config = dict(
    model='rotation predictor',
    dataset='stained colorectal tissue patches (NCT-CRC-HE-100K)',
    train_examples=90422,
    image_size=96,
    crop_scale_min=0.5,
    horizontal_flip=True,
    arch='convnext',
    isotropic=False,
    norm='rmsnorm',
    hidden_act='squared_relu',
    mlp_ratio=4,
    layer_scale_init=0.01,
    inner_norm=False,
    drop_path=0.05,
    patch_size=[6, 6],
    depths=[3, 6, 6],
    widths=[96, 192, 384],
    kernel_size=7,
    init='orthogonal',
    residual_init='none',
    optimizer='soap',
    beta2=0.95,
    learning_rate=0.0024,
    beta1=0.95,
    shampoo_beta=0.95,
    eps=1e-08,
    precondition_frequency=16,
    max_precond_dim=1024,
    one_sided=True,
    adamw_lr_other_params=0.003,
    max_grad_norm=3.0,
    gradient_centralization=True,
    max_steps=21600,
    batch_size=128,
    epochs=30.6,
    lr_schedule='cosine',
    final_lr_fraction=0.01,
    warmup_steps=430,
    weight_decay=0.06,
    adamw_weight_decay_other_params=0.01,
)
Rows from block 9 of a small rotation predictor, named by matrix and row number. Rows with one number belong to one neuron. Each number is 128 + 24 x the weight over its row's rms, rounded and kept within 0 to 255. All counts start at 0. Numbers have three digits each.
Before each neuron's rows are labels from the 100 images, of 14976, where the neuron reaches its highest value: "strongest on" is what is common among them. Only what is clearly more common there than usual is listed. The data: stained colorectal tissue patches (NCT-CRC-HE-100K).
# fc1: MLP up (model.blocks.9.mlp.fc1.weight, 1536x384), inputs 64-127
# fc2: MLP down (model.blocks.9.mlp.fc2.weight, 384x1536, transposed), outputs 64-127

strongest on: tissue: smooth muscle
fc1.52:145101121138143153085146116144046142092160170132141112126141122126140123095145127113156109056127097147143111123141121159135124103132150157123134133110140153149143122154148123108132120137136146
fc2.52:141148147134111123124117120148131103127138134138115000139145118102126125108130126148130109127118153097127097128120182124149130094130154149128132114128134132122120101137121121125106114125118124

strongest on: tissue: adipose tissue
fc1.158:140093142070119092094135124107142111135161136128135143117140173105124119117139115093135095100137107116143126136098130152140089103121148133106118125129099103101135099133109148120177144141114150
fc2.158:153150152141130096130124106064108122114140129132126066126147129053125138142115122016122116139117143132114059152142162129171096094124130132118128113136116116153118118117142156132110116140122086

strongest on: tissue: adipose tissue
fc1.695:107151139116099080112138126170082138121141124131139128146150139131124116126088144098175134123111131107140152110171144142148154086136142178140146138131146160140128101117112128092145121107108125
fc2.695:151133154124134144139116119126121104138141134164119000133133112071132113105131144119142111112119164114113127122104166113163124143139145139140137117147129144139118114138125110128123116130142131

strongest on: tissue: lymphocytes
fc1.588:126230105119105178123116111140156126153108120127132124109130107113122105128116093168108157134152174186155135125152107092114120147142106160144122127133111132150141146149124113138140121142131113
fc2.588:130097146080126105130126115090166121137122149129115014129176142117118145191106143079119129144139115116119171136149153112119124117100142138130143126129113104161121116094113148113110117132124124

strongest on: tissue: lymphocytes
fc1.172:171162169117173148095130151102099096102149130126114103102117106155163147134111118123100128148105189196123134127131118149147111095111139144124147110145147143119138144132105117186149108150086100
fc2.172:155132140081124102140135117089143112136139153155104000132141116120129129135123115151131115110121168078107154124095149132152159103126131128140129118122115134137132106123140147119134111132123142

strongest on: tissue: adipose tissue
fc1.573:160195100080107153130143107118202155175113144128113142107122092127132126152138066107127172127129117172099146110173124104109151124118144144136132130138109132113150122114133086147147114139122127
fc2.573:126127128123131147164127136105139137133116153142114012145149138133123155162110098027124151137135110130120103117152172108130098105129154131117097144136148085136164137102102112109128143129138147

strongest on: tissue: adipose tissue
fc1.150:121131146079128123119115144116108143171149130127131105111116123114125128162165130091143132136149110154135126122159127118089119138120112126141156114143115123144130155090163151083180148112128150
fc2.150:088132103131126138154147149149186131145147129141127004129129124134136172145122136191120080127115089142135092122135097108152108120133127119129088148123138111154132133103149077132138131149114131

strongest on: tissue: adipose tissue
fc1.307:093067106114112143130150145096150103122145111131127158130118160124131134124115046079142129133136129111117122105202124097120114110088173107111092143126127102100132124120122106137175110128137157
fc2.307:164112133103152151120128139136142113125106106147147000124140122050141164115120149147118122129132131141110126096105182121135122124122124139132142119111137150131098129134124128137131132152127117

strongest on: tissue: adipose tissue
fc1.590:132091132111086118130146150088134101112131142140122140110128168119118115109097128097143115144146111073140144098127115110092153107150160098140117108110112102146149108124133096156151120127120124
fc2.590:150137128121134117128124121115145123124113138110129000135140103118131118095127134132134087125123141121111097123099150123149120120123145137125114112112127173114099131150138097137117125146135128

strongest on: tissue: adipose tissue
fc1.120:141095142098133151152110125132149086117141138128153147091138135123168079121131142058131125115111114124097108135179091120158125102120117080129126145122128116095146130099100150106121116126153169
fc2.120:158164134126143115124116126096116119120143133151115007116141115072124133108122131092130101120124131178119012130126174118157105038132115128138161119145111141166114121128111171115134103155128109

strongest on: tissue: lymphocytes
fc1.481:148177159135182147093142125101144123127130099142111097112111138115107133143140164109162144115139126130095158109156107103154149142135034165121061158135124138131189131141119176131100132127110138
fc2.481:132110158134131125114144118124110098113141138120107061130125133081148120126122142060150102111111174119113126116129215111168138117123123130134112113099118148108113106136117133118120109134118139

strongest on: tissue: mucus
fc1.257:138130134064141107160140139129106120155092126130151144132113123139123117117153129133128126120130147194132109118069120115106153158106138123114123142114120175138156122093170115106157115119101105
fc2.257:126123154136118161141129137134151130116126134152117000105129110098145145133113118131122111147132133124109074124105174106145112148140132123117095132135126120127102129149115095108118120143137122

strongest on: tissue: debris
fc1.663:061139129067118161133134121116114126115148136123127142160099123129114129156133067163130119130101154108144140114148143131155134115108134146119128133123138154132089136118116147144142112122106105
fc2.663:150140154121128122149116115083102117134116146153109000127152109088135109130126132119132129122115149086119112141103129111141136121133135123140156129135138145130113116118128123124099106129140146

strongest on: tissue: lymphocytes
fc1.44:077080183129115146136149117183141113140123110116133140136132151132104117114144113128145151151131072068135142114135125118104108086148141092114122104122128147159104148121128151097158155129113126
fc2.44:141113122031128075117140121166089121128116121129138173101116138168128158114123141108118120108124162176119144122136146147144134212131145120128104136132129152109119136133139114136126131117143120

strongest on: tissue: cancer-associated stroma
fc1.698:138189066087133147120137114105144121174142094121112098148150140112141114132103115167123141131158146172136138130134131083110143119142160114139134126116117115176117130117173115105115127136132112
fc2.698:138157120105133106101131123126150139109146142141112037139092136158129122181123118025112132144127115155127196109151185104096136127128130137116134137109096102141145165096129137124136132125136141

strongest on: tissue: smooth muscle
fc1.349:123081081138165125100147132127151145109141098116088114121147102122118120154134095143132151132145103145148151110170143101107134114131124108120124143137165114120145132111141113111143125128145117
fc2.349:129122100219131121095124149206131114121129140126129103129129143165111132196131123083151103147136128156139186145143139140144128112108118125147167133130127143133121151113144151134121133125127138

strongest on: tissue: cancer-associated stroma
fc1.744:176144155143091130115139105165086118109145138128137103129124129132104135081146081160122118173132179092146156149095106152117130108107133069122155123129139122105148100118124135113094101124120095
fc2.744:142139107113132196117135150130170141141124146101139000110113171102146102178117135123131087136139096140139167132129144138103124130112130133152150122122118128119129137132096088110133145126113113

strongest on: tissue: adipose tissue
fc1.309:139086119095105177102139142140133147117159142086139123143125131126127115137128112123099113109120121190141123131174117112126145120129142169135132147116114103106158127131131149098149130143107153
fc2.309:136113137118137063152134125072123116127132139166112000114124134142131112148117135000119096128126120091124148113137142121137124042127129129136185115136116104127118116113123117140128127123102134

strongest on: tissue: lymphocytes
fc1.61:172166144179141146160139131190084096106099130132118083100120152143127110103138107106130152146081155144169118134112122192121102108125156139122134123127114115120164100157135106133149098110128091
fc2.61:167122146111140138128126114138101122133142136144118000115171111081148141110109140061139105149126151104126078119126136164173143145105149130117141128141142179142112120132134116112112114144130153

strongest on: tissue: adipose tissue
fc1.648:091118142134154159129116141152118146109189125123110149160145117114125161138110177074106103114146128149147142119179131158127134159147118178129117123106125115132130152187153159134128117152131143
fc2.648:158122141130145157125122124082091122119122199165132016137135129087132115114111118014127127098127182163127116127121124121135109132144130125136146127132125143135114082116111101135146115152133137

strongest on: tissue: smooth muscle
fc1.38:080087103087137112094142113120120175118136096131134132149148112154146131097102122161132133143136136158110171128175136138134143127157156120132134132135142115106106124149139148134137126097103087
fc2.38:117140122156125156106114141175127110142112126100119009138132133171138143204136112060138123106129150129135138152119156121142136175112112132120155133127139131128108123143167134120123131108136134

strongest on: tissue: adipose tissue
fc1.674:152121126122156193132123138128156105102116131135150158104132155121104104174118131078129089106145096097107114121146131122171097122116131137088109138139138080100173130105118128123125123166109180
fc2.674:146126144104133050139126124113109123115155170145113048124152124050157138107143149067125095131126165116130000115115115133148106104123140132129149097120138119142137129132103137120108103133133117

strongest on: tissue: lymphocytes
fc1.292:181204144099114100126118137101151134108127136119136135127147109099112152099120155161142159122129184124110135114161115158169128161173095131126096137126115142142153076145139117109078095107087102
fc2.292:075148125136142150096134105140113111142148134187113000149110113094131136121135152124128125097119143082136093129094129144137153104109126131155149098120145123143142146113137139133107154113147169

strongest on: tissue: lymphocytes
fc1.491:109205132082127176153127144160133145133105113122136125084125120139106092156123113118149142144135202084158152145159112099138136131149142137136093125130141136131106142120128129105136112151165080
fc2.491:159132137099121158154125113130138119134131129133114000116141101087140147132120132133131102131129162121112109127097169118146127148130133134122124130141138143126122117138125099130136115129122137

strongest on: tissue: mucus
fc1.584:165151112099116127170145125106132099145118129135128139138141129115117173133105088064139110115116125143139160111085131114107124149103150147132165112127126164191123125095140115132190117119145131
fc2.584:143115134147135182119131136081190156121122124115138000135126134133128147143126132160131112108131102149129015114118109101140113151149140144132081132131123116142123155098129121115126132144147146

strongest on: tissue: mucus
fc1.608:149147098083113163125138103120138100140123143128134104117138112109150142167133156075107138120116142198160106117163132138092108141125112130135123117137113101173140123133160150087148128122123132
fc2.608:095137120109130092152156142050178139116147122150120000142126131163139132158115104136137118125108103128139065101138117117118126109142132131113107148124135154130141127100135114110131119138120138

strongest on: tissue: smooth muscle
fc1.447:125190130109146160104132120137108134142155125118110133140115121163130131127161117091142131110113100152157124134133124137162130105118168168114118128097122117128144125139139136101151133139098091
fc2.447:170113147123126151114124101099113116118138120146110000119150120063139107118143132072122118133120179089128126134143153138160127148125143128139155134135140152126111106129134127129113110152127132

strongest on: tissue: lymphocytes
fc1.231:124121109072098134135135116094087150146086129104118088158121113089121089122138146112112139123111193229107154173158097094116151120128154142136100161103131116133108115125124113105116117137135089
fc2.231:155130151111144138123120118146118125124112131144129000121146114085138135113125126149133099125123146105114088128096176123141130133150141141122132111133149143131102128142125106123120119137128126

strongest on: tissue: smooth muscle
fc1.57:145121123123076118112135137093103137117160120138131132119157160166110138119116137195115124135128143089101124106101118154127109089125136123136125118140142087140139142129112116070151112136153094
fc2.57:143127138083116172111127139199121131139095128128129000108102121099137119151138109061131125126130084132112121149096178134130142176108156137138108118114139119118127135137147103122152126146134075

strongest on: tissue: tumour epithelium
fc1.40:153135126107136147147107160114153122120121173127113143126103124146132106147120161069114118132107158129111120132109119120117151159157134168116131125129100113103149109134123144136121093125134166
fc2.40:104121163154112121121120116131097120124134126154128000131156110091144118117130123124127117119115155109121113131101178134167130136129139124126128125131145164145113098141141131110112120139120162

strongest on: tissue: lymphocytes
fc1.289:140159093149082099093118103147107155138137141130139106117158130106143134100154181054124121102123125138116161097183120112173153122138142174119119150103102079139137141153153122130107163141117117
fc2.289:117137160142126129125111111124118107138138144147125000147145116105131122111128125128136112111106165118114090141104176126160136112130131135117135120127130163135114107140128127109113123130131120

strongest on: tissue: adipose tissue
fc1.630:169132130106099149130128132107102120152140119119130129125148200099108149159124163117124106129130178132139148095040103133125125089138154119130134120119131133160125118099136089125135117121121137
fc2.630:113110130152121167144099115162150133154126143103119011104127130095132099143104127232135083110123139172112099101089154149123134100122165127130147135119144130113093138159140117137085138135138117

strongest on: tissue: adipose tissue
fc1.249:125109116102129098087120103114071118112133146145128117133122134083109130169130141118122121123139115114127153116097091101157151143116132125118147127106121131135123146137158146085183121134130143
fc2.249:155155139159137108119119116096185114139133130144126040127142104116147125152133121086120155116117135094088067117126173131143111084146126147119093124126128158111121115073128132126119121143135103

strongest on: tissue: lymphocytes
fc1.574:017199119097131124136122153140129156120122122109147132089111123088125114136146121158135156155125154171120120128115104141120133149111112129134117114133124126156117161090138168115138153122119115
fc2.574:151131115093125116150141127085162132128145128155114000126118122116133141166110152144139125123120124161115103099117130120119124151115137124144141123128137139143136120149130107143127113133105142

strongest on: tissue: smooth muscle; tissue: cancer-associated stroma
fc1.560:155098098118131162097148128103131125130098107129138129149120111107118130109162175163098137102130131174138124122177130122108138142132144128128175148117133095158116131116155153105065123122100149
fc2.560:169126137141112092127136100139148134113136141145136088103117139090132157155132142011120132132130149170135207123111146115124138053156115093140146128132111133130137129130153145113121116147122095

strongest on: tissue: adipose tissue
fc1.745:135104152103122138125137116105145111141171125116130132159138167108119116135135109049142128114126119122127132094172136135116120089123163149125122129144101086117161099138131116122189084131093149
fc2.745:156128137111139156138123125159108100149122139125132000137134123072146147112121143032139085118128136136117101118103173132138118145110137119136122113123123146138103128160121113123116123145126141

strongest on: tissue: cancer-associated stroma
fc1.4:122124106164059140138143132075117110127134130124124131142119135159117165113135101197116102122145128124117110123155142163112130116149126113134091130126120070107153115131105117100126095110106104
fc2.4:135143151134136209118137140211187149122106129101142021097139132054125096184117129087124097129132122114140112147139198123144125137145138137122096149123114123106104131105127108087113122120138107

strongest on: tissue: lymphocytes
fc1.154:100123114097094121132161103171112153108157107120153097125085110139122134148085119136115103120101111117141120146185148096127131127136123139146148153130096123140095141167112107097138085145137157
fc2.154:112125144127129162135137114145121108136147138161116000154151108118131102145131108154128107102121153084121118145107178135140139086131147145126158113132142135145119114133128130131102118131128154

strongest on: tissue: adipose tissue; tissue: smooth muscle
fc1.329:112102110084113144137143141086197107127094119127134147135130153123143123099160116101151115099118098121125132132151100098115146099128190145113107140113139090105133134114130075117101147130107175
fc2.329:137101157100116119130112100203145107099133105148118000125133133098145125087126124196145123145119149119103044117104151141159145089132108120109130089117126149148110124141116124109116117155124130

strongest on: tissue: debris
fc1.760:050143139131139109129119121107160163126153129135122138135131101133106124134109143185121163133102142074117158092125139164136130178129191132140141119124146104136136106146103157121172110101114130
fc2.760:137117159131124161100135132140107101136152122160123000132129134070139108143133120058127122109114172103120140130120190116156162139123155135145179122137162173142125118144115133120106092145139164

strongest on: tissue: debris
fc1.508:079164159110160164097123152096089114088142139149105148139152102158154129122180145184100142130101145088167134151132115134142093150120176144137124128103141110141164091130139144189156114129103129
fc2.508:154125138132135129120134132169113107111140119150128000125141130072125143101125152049126120121134164095128132117109177131137123133134138120136144116139149159140119117160124112117123130155130137

strongest on: tissue: debris
fc1.155:091121100156128145109114135102123096091140146102112137135117130105139133092143142075120152124114142202157144144242110115111153136109148131131132148109130144119157133128111165114106111141119119
fc2.155:167121150157129096086124107114111128120122151092133000124112115127132118129130117035125116140113159123132113125153208124162149081131150131134154134145139137122130123135112125119086121113110138

strongest on: tissue: cancer-associated stroma
fc1.200:084164121143107133081123136138118102129133130136138106151110112099096172167144153170116140116105139119168113128156127130125119108115170114138114134112139079148145130153143120137099090095098099
fc2.200:156142133108140196125115124172147133135137127126125000131128112092111080090141152087142094134124147137122122144131194120162146099137127126131123130133124164124094114131108127122114111139111121

strongest on: tissue: cancer-associated stroma
fc1.402:188166163144106132104130124134106097156137119133124118071144123134112099090124081171148125157113200118090137112117132131159131111128112135133104135133146133113174112153121169129081117118127084
fc2.402:152138136160114215082112137118153111149119125084140031118121136059129124128120116133116091115120154178118177129127134103094110114123128144135159123149122091125123146123126086130136107105128103

strongest on: tissue: lymphocytes
fc1.347:059121154136119150144141135151154107153105123127119138110133115140098142115147153144136152121117108085142114108136143129117142122129137119109125118131134118153114123132142149131162136146140154
fc2.347:141126125069134063151133128154116128129133120100137255134134134206124150123142143057102123132143128120130113143120116147143117179108131130138125134134117117107137127127118135129139122131134116

strongest on: tissue: cancer-associated stroma
fc1.444:133151125154077113077138121176093113126136137131138137129116128119105135097136096123114109165125156081155120137093111139121129091134143120141118140126144124122118117110109144103094095124130088
fc2.444:156140102133117220115141143141175146150126132138144000110145135064140080171126128176127092144146108119119148151137168120113120150119128131145129135123118119115113143137122092116125130141114098

strongest on: tissue: cancer-associated stroma
fc1.641:169133128118098167154136134096145126146123110136130123111122108099111127111133125154130143155121174103098155114162133119130143146125159143091084158120157151142150107133133108121124126137120142
fc2.641:129106117170139151089119145136203133120124118083136053114125147093122114119133113149140121121132110149133151129130101146106098198134110121140129136127137121145138137126143124146107119128145139

strongest on: tissue: adipose tissue
fc1.528:103168121106137089133115130089098104140120138118135141099131121110137147137122155086116057145125187144136129124081119136149101107124132140135138126134129141125105101105136100098141119146100111
fc2.528:152111137070112133134124158176076125112132144137131078142149096078120130080133115105115076133115099137127104140124118122144119136121125093102124123145150158133134110139137150093104133118150134

strongest on: tissue: adipose tissue
fc1.141:127096130127105109081137147161168117147150126107141153145156147137137123135162104122154114111141112109136101134159118148159143151098122163116116094156118083116147114109137106121111124119117137
fc2.141:121119130149150092150141133125110080126152125168120023139127153124152139133138139082132158146124153119080138106111082136139107062125123124140114121142138125146135123142097162134132130124145101

strongest on: tissue: cancer-associated stroma
fc1.325:142167121089100143138107113130098138143143122139133113131141096104123123139127124108117144142113158183155130124165122118136143089144107149131119142122142139118134142151110128098135105137104090
fc2.325:128113130187137099122131095135088128139135143120129000133131109120124102130130113102136127129113125111121115107105154161140095078138148133151172131124119094131116120143161130135143126135130148

strongest on: tissue: tumour epithelium
fc1.404:143087140157106122148130132141156100133148116111151150112143133143118127120127158054148143119132115145110125142155096130120096121158127137116127143140159075117125101125136119110169150107115117
fc2.404:125149124075125180129124146229152134124140138159140104120128110059133126152139137168129109138129141124119120169080116135133106045132165151137197144113109140118114114166117144129119105125127140

strongest on: tissue: cancer-associated stroma
fc1.21:082172116147119188109106119130110123118137148123126112145113164138128117141097074090096128153135180166156147153138107123116115186117120149123146108115111125158148183132160132135075134122116111
fc2.21:165105135106131144130150127124149117128144146148139046119123109114125119102134134104110074145128137101104207125105104114151087196129115155128115132123121139151119103163136095127114129134129122

strongest on: tissue: tumour epithelium
fc1.312:094147133151106124151137138106141135121157105111145136101117121127114148120125094014166103132119154131170125111127089182110106090142120132093105136145154095118121100130139107132158125137126115
fc2.312:163113145134121123126126127150139135118097153145126088130145124032146118117135122089138136156137140134117110151160160155131100084136146155138156110124137153122130117145148145141134112123134119

strongest on: tissue: tumour epithelium
fc1.587:136149155136083132156130108079164152156140137132120148095112140138107128112134110135130108141125179115093162106111124124126128122129148149110100158135153144152141107133133105099079128129133109
fc2.587:096137133161126153107121152157139118141139119109148037163146123063118120115125110148133104110137105112130121148136147140109117176117122140130132116146141136127147141139145133139125114117128097

strongest on: tissue: lymphocytes
fc1.375:126230119108136139158127112163157146157075122134135140116117099103122100139139104116142137124135180143158156162150124119081128140134124136137086148130104116141152134158116088160138122153137107
fc2.375:143120148110125103129130112100178122106143137119111000130159119111124151178122125100128120133138131093108121098133147106142121112114122111118138142124146131156132105127096118138113122130118131

strongest on: tissue: cancer-associated stroma
fc1.747:133142106098113141132109122126126145080130137127150113106112137170106101121119131130142140144140104128135146150115156134117115120102154092113116139100139086141133111140108062118081162116122071
fc2.747:137118096133112169123135153165211148129107134135133091114123155112129124155147143086131163116130137096140144143147130128141107157139142123139109136132098098120162144119120104132143131123139125

strongest on: tissue: mucus
fc1.359:131158126099117141137119140125112100152146121135125110121135120104121126171128111078142156142131128129141131123142122124099120159111113111126117114138132143148154134108149169071188137113133137
fc2.359:125134121126151149152150132106155156144141114120132000132125125151117151156126143175120114126113099095134053114130096118141122151148133136130071146137102124131133156082155108103132141150148154

strongest on: tissue: debris
fc1.86:129147103084105110150122159124101158157145128148158142135143077153120160136152131134127095141124157093128129101096105117125147127131119136129140130143133103114112127136120077119123136115133087
fc2.86:129136150122136119107104119135074114128121124162132000137136108035135118134129133144142112120119188094125092117126157144154145121132151123133152121130133135130127092137118120118133126148129122

strongest on: tissue: cancer-associated stroma; tissue: lymphocytes
fc1.411:138144128146120138096127128107146116135164113145148152148111120164117153121137111195127122107114149136106126121155131153114124130154124124134101123140090091123123118160130110173118081108107106
fc2.411:150127143076150108096137111189138110115155144169111000134126099126111144123129107060137101135119123069115118120088248127158127061128143139116116122142138154150125096111141133112116120154108149

strongest on: tissue: adipose tissue
fc1.534:134091140124135111114110121144140119141132113136130178160155139112103131109129146076142119115123096149127145131163096123147139166135146165132136127118125115104139081131140103125132112119112146
fc2.534:136126133153129168113139139067124110089138122134123043126173119079153174107130103106141085159112126127114070116129167117163124141108126126140123114132139158148107105143086112117136111152124131

strongest on: tissue: adipose tissue
fc1.742:126094137093106120114152131110167098129138102135138136158113142115141131120154077074123125087129103131139145114187139146127097106117199139123101132104111083126172122130134108151161108128102130
fc2.742:155119154105132157136114129111131125116135119144121000132144105078138126130127140113134096142132170125115141133108173114146095093118130110130127119147141157120134111140113113125107119142125133

strongest on: tissue: adipose tissue
fc1.352:184103166124123094124120138118115106165123126134135105134134136178149138084137115173114147136124141138110155165120136151114111122106086107127154106098098128127158156101146065100139083112125071
fc2.352:149139135150131106122119105160174128108125116148127044128140092155113094109140115106122111138131121105142134141111089125108127140090146114137113135128151098121134107163155116138124132110114097

strongest on: tissue: lymphocytes
fc1.759:162187117116112124120127130085177132120159135147120157109119127161107125119130090157150095126109166120139128127120131149138095169152129115107089137120104116136125107141112108112103104123113108
fc2.759:145105112044114152098136140105134139145139122118143000129126128128132139120117117159143099126118122088131144098130166134132117145096131113115135122160134136127154162124132110130130115133153139

strongest on: tissue: cancer-associated stroma
fc1.76:152153117134143129109118162119123127124114145114112132134136106120156140100128156123114147147113135176145115112185121119106158175126119119138119137099137168111175111138135112188151125131090108
fc2.76:148145134153117126130106114109089109114142129135118000084153104135159125117117122059149105131126108133120176120126107132132088120106129118133148116130129103141112108134129109152140115145132140

strongest on: tissue: lymphocytes
fc1.727:085146121106127126075146091127122142121107103121132153112122133110123134187124113104133129107123150083159104115143112115124143094149135139122146133112135057140108137098137125110107135130127136
fc2.727:149107132126128151164116129149134100109162125160126000113139106085130138123120137116141127135127170122119124113118133133139129093123126121104115125128162151128096129144127131126130120153131114

strongest on: tissue: adipose tissue
fc1.221:120141119092126106111131115076134133127098119131127134145115140106123124180118135163101151146132171144119156123056124086129158154106147140121134154124154149148150122111177152087151124124101130
fc2.221:136122123143137172123139133092191152115151126155129000093147128103134137169111128122129135123131103121118083116136112120131107121137151147115090152135112132136138145123137133118121114156137165

strongest on: tissue: tumour epithelium
fc1.370:139165140139128092148146127163143095166117109117111156108102118087142125128133125029153132117118117113135169129185132129118172130128140101129117158121127131122168150119139098115125143129137138
fc2.370:112129140108119117117115110189099098124132144147132000134160111082128126121127121176134106108128158075105102118119186113163147105133116129135137115133114172141107106168142141127114129131127150