A small rotation predictor, trained from scratch: patch size [6, 6], batches of 128.
Rows from block 8, named by matrix and row number. Rows with one number belong to one neuron. Each number is 128 + 24 x the weight over its row's rms, rounded and kept within 0 to 255. All counts start at 0. Numbers have three digits each. After the name is the row's rms in percent of the matrix's.
# fc1: MLP up (model.blocks.8.mlp.fc1.weight, 768x192), inputs 0-191
# fc2: MLP down (model.blocks.8.mlp.fc2.weight, 192x768, transposed), outputs 0-191
fc1.684 068:164114124139154125134131100133112105130137099119108185172131147098130183098099165141125131149130140121087166156129127139127111126130130129073133160123111086082112127104156111147078108141113155125137139106163119154100145112179136158141149165102151158123148119142102133107126130139126146098143146096090120125133089145130107131139151113111134144144162135136124103078122104118152124099129107128078116126121117126152144106243109127104181133093134132114149082156101117136159163121131138117135154116119135122167136121131104160159128148106092091116106140129074093110132123124131105135
fc1.685 114:136137144141095132146110143149091150114108161134157172059139133128153103087104118113136151125121120127086124131139099070127118135136137114158205137134162139135132164118132138098141091101116156119138105165112133129148159190154116151107125130138155164155120098102119158112123102139109128145125129148106105128124141173127134119151112126101108122134129114118090078191120129092133127103141144118074104169145129125114130123149096134172103146113116132166107141140157076140163144132155136133157116103107150110135144128128117070131134128121102062151127161138110119108071139110097139105
fc1.686 123:144164152129107141155081122130120122182116176104116109070101095156117104146159144135098149118146113143139107113111130086130109107117128113189078080129202138138128128128112168085117140159134173123140122125074128109112124150140096119147133125148088128120138142112131131101083105106127147114156127161135124140116143119115157144135095135121127150073146117145156134198109134112097147140110194174150115107136153105096111125132102136118077120120128145114118115112085138110136112119120121110130098112149135138151125135098098139124129119131138139131162079108122134143126160177102126169
fc1.687 107:104133099155128144132145150137120137111129176121164085118035145117126145110093078120161180111150120106099145117089129079132131121162110123105092122109195120107124146131133146134133134131166127159166137125148124136112122162163163141151129151119080100102143137110131116141090117135131127103120153108116148126156131133119123154109119120128129127125085168176094100107151144154136104078129153141104114152149112145143111120179128122127130138138098146106173113100100149119155136068153127146128077135058133152128164112117148145108130126114143122105103119124133129153136132099134135180
fc1.688 070:108147094091070168140128140093134119146134109104118148091109109137148102128099114095148144153118159123112142108134090094097143133125117146101148145134109099133141124152110143120114103120087159130109150125138132149103137153118124127153120177120160142096136136116093122158154123133101114093132155130101074109177108159144127126137111114140146108169149128142121096134118141105143083084137142129121165132151110132130134136174077130153146116097129116153059089147130138160133144132153090115213146155082139109163132133119126072142124135135143118160101139166161098178129162110129151126
fc1.689 123:152092131121146123135122133140163144118122176136132107033083136141122094112140155140121154108146125095134111104135216105128137107134109141105120100122102102117144125074150114110125128117128133119115165140097112116140109123150130169066140125145156139132111084160121156135104102132122126124137130114132116112115152132122114141117137103125153138117125152183133156076152125134133116138124117134158165124146111141103135160123123152135099065140160120149092065139148123133151120147098139121128115158158120131139115141179121176156109156105104171134150084142096108118149093162086129150
fc1.690 137:140127126131108122165116113144111128116115136162128111206093148145128121111109140139164148139146136069128078140154163128122099123068123153147116170136101121105142117096133116145130094125148151162124145079136148093130148124165104125097150133130145108109139101167108106162202145123140146091126135110120097124143109127135123182135164115091155121129159152145098087050134111138128126139141099134122161119109098114129085120150105130132150099139096130091118098114132107139181150082146180153167116156134145125117120108153140163112128109125133126153134120100102122112130105132107103145
fc1.691 067:135133089137087127126133156109107127130095128132112111085137124145102160121106148123105114122129138171083144133178100126132157109124096108073186105087167160127131100150132101142108134084126178111129139110145129135115151166159109135154114126148169131103153092119102154101140114149134113149146145131107101154163115152119110148129167139139131152154123175104101122146121124148148072059110157136090116154162129112153174118183065124128125120122142131093097120135098126121107124128113122118212128145132117143167131131141098111133145117113110084151115115130126123145140134125146104132
fc2.684 098:112129136140152141147075144131152116132124146154086136124121134020138135124118107132101153126130136137112150160121152143128125161093099130159147131162139105142104151110085125123122099171124200160102138101121130150094145086128135138134087118117125133124141122082137115153113110124131137177132164110128118130128140119167113100109135077163126107144110156154108124138128121181138084110181104143124156133111123175120126151136100111137066110163134090109132158133163124133164113129123141166093146136141169136144090127138133123143144088117079151103117141155160133111118113142129105134
fc2.685 095:151127133130137132126084133128133106173141140135075136110112128044089123118123116120120136131125138144123135149094152144092150184081105114151167136187133148183113153140129119155133106141144216145098140097115131177107146138171139153143083119132131123131167116106128153126108111132149134154132140129131116127132120124173108122143124088154158107140133138148103126146119116151143091096190125120107154113128129126140140141132110139129105093163137106104146148137142130108140080105123156146054159126123146126164122120169130146154165115129107081109093100145149129098127118120113119117
fc2.686 106:112129105138124134141249112128135121114110135142158137119141128255134138130139134114131137122146119128120147133157131138105127118079136149124082133023124144132122144120133121109104115131120149112125132116136123134112127151171142143121129134115115205122127132137131138105091064122116147141129135119122112135132131129117232116138135146124133131137125104124138134126132126131129133091064115130130127133133131128122127124136135122139124115131128148135153121126112125144135121121127115089128133151122149118124117123143128122134107139129120137179147103127102139118124120120176125129
fc2.687 115:122127133132157143133059093139140112155125147150059140146111127076155115138116093115085152114152131137124187150118134142117133206100101112158118130156153128164116149115107128129099087172137143144097129112112133160085140105120118137131064137134152148116142132097139143139102154137121138162148160117129121138123111136185076089111122124152146090120127144157120115139113121149117078113189121129121149119118132142101126145119104116141088098141150095104148153134143131138162084097115134144144144131141148123134105139169115124136148098098098127117083129175160153112128108141149097127
fc2.688 103:142109114133136128137066103133144116163135140126050125162109126027101114134127131135097141126132142136125162144097117160115123160097087120164154136161154117157113163114091123117111107193131189162099123100090133144109130079126131146127074108124141166103166129109142149155134137131145140168122154132147130140089122126189114109119130093161154098121108158151117115155128127134126100112202125134117137112111136139125114146113098127125078116139150104120154146139145123116139126123113138157117150127149156130149119126124137124147155107101103135087114136149144142115134101144129095121
fc2.689 082:105123102130129148139155150099121118121133108130034112063134135130087161153118103099148119141128130123119110119084102107139106072174156118093174125136133133120135077110114140126139147130109152092171125138128151128153154101039137118122117149140135083120134111112136162131187038130120128122135134123117133108114129141087141136141138154117137124122125160137157134145143152146150130153043129108126079098140119124131127123124148130127114124139117122109131115123129094131132142141144132099127106128115107129092129123127107141105143145129150184145141139135108105122134125119063110126
fc2.690 101:106140104140127122138111134140128141138106144116013127182121121085165142128144124136132105152096136148138152147234110111142130186158129112160116108098150138133099125141111129113064092142104199135104090133136139111071124130146118130125119140127146195109108116140153141137206111142185120149127135140129119123135151130115091141144085110107130133127121167138143133135132142125115107108163135125134126112144143140149117123144120134138109133169134116118124134132136096160157151140130104132067128113128115117147113129112119125121123123115113128131121130096162138129142132136101143119
fc2.691 111:107119119135144137148083110124145116148141146160072138139112133032132125122123125118121155101138132143119150159133141146132135167095087108163143136153148120152120157111078134133114099171114183135081143092115149156105145094112133130129083105123132165106146113094137157161132143121135125155145143124137121124109116129169105103113123103151146108139096147154112116116118109162106071116194140130126141119120129160130132139119097135137073084154165104107133166132147128110172111106102125145106144134142152146157100140147133116145148098096071145101097141162163145132122108144144087127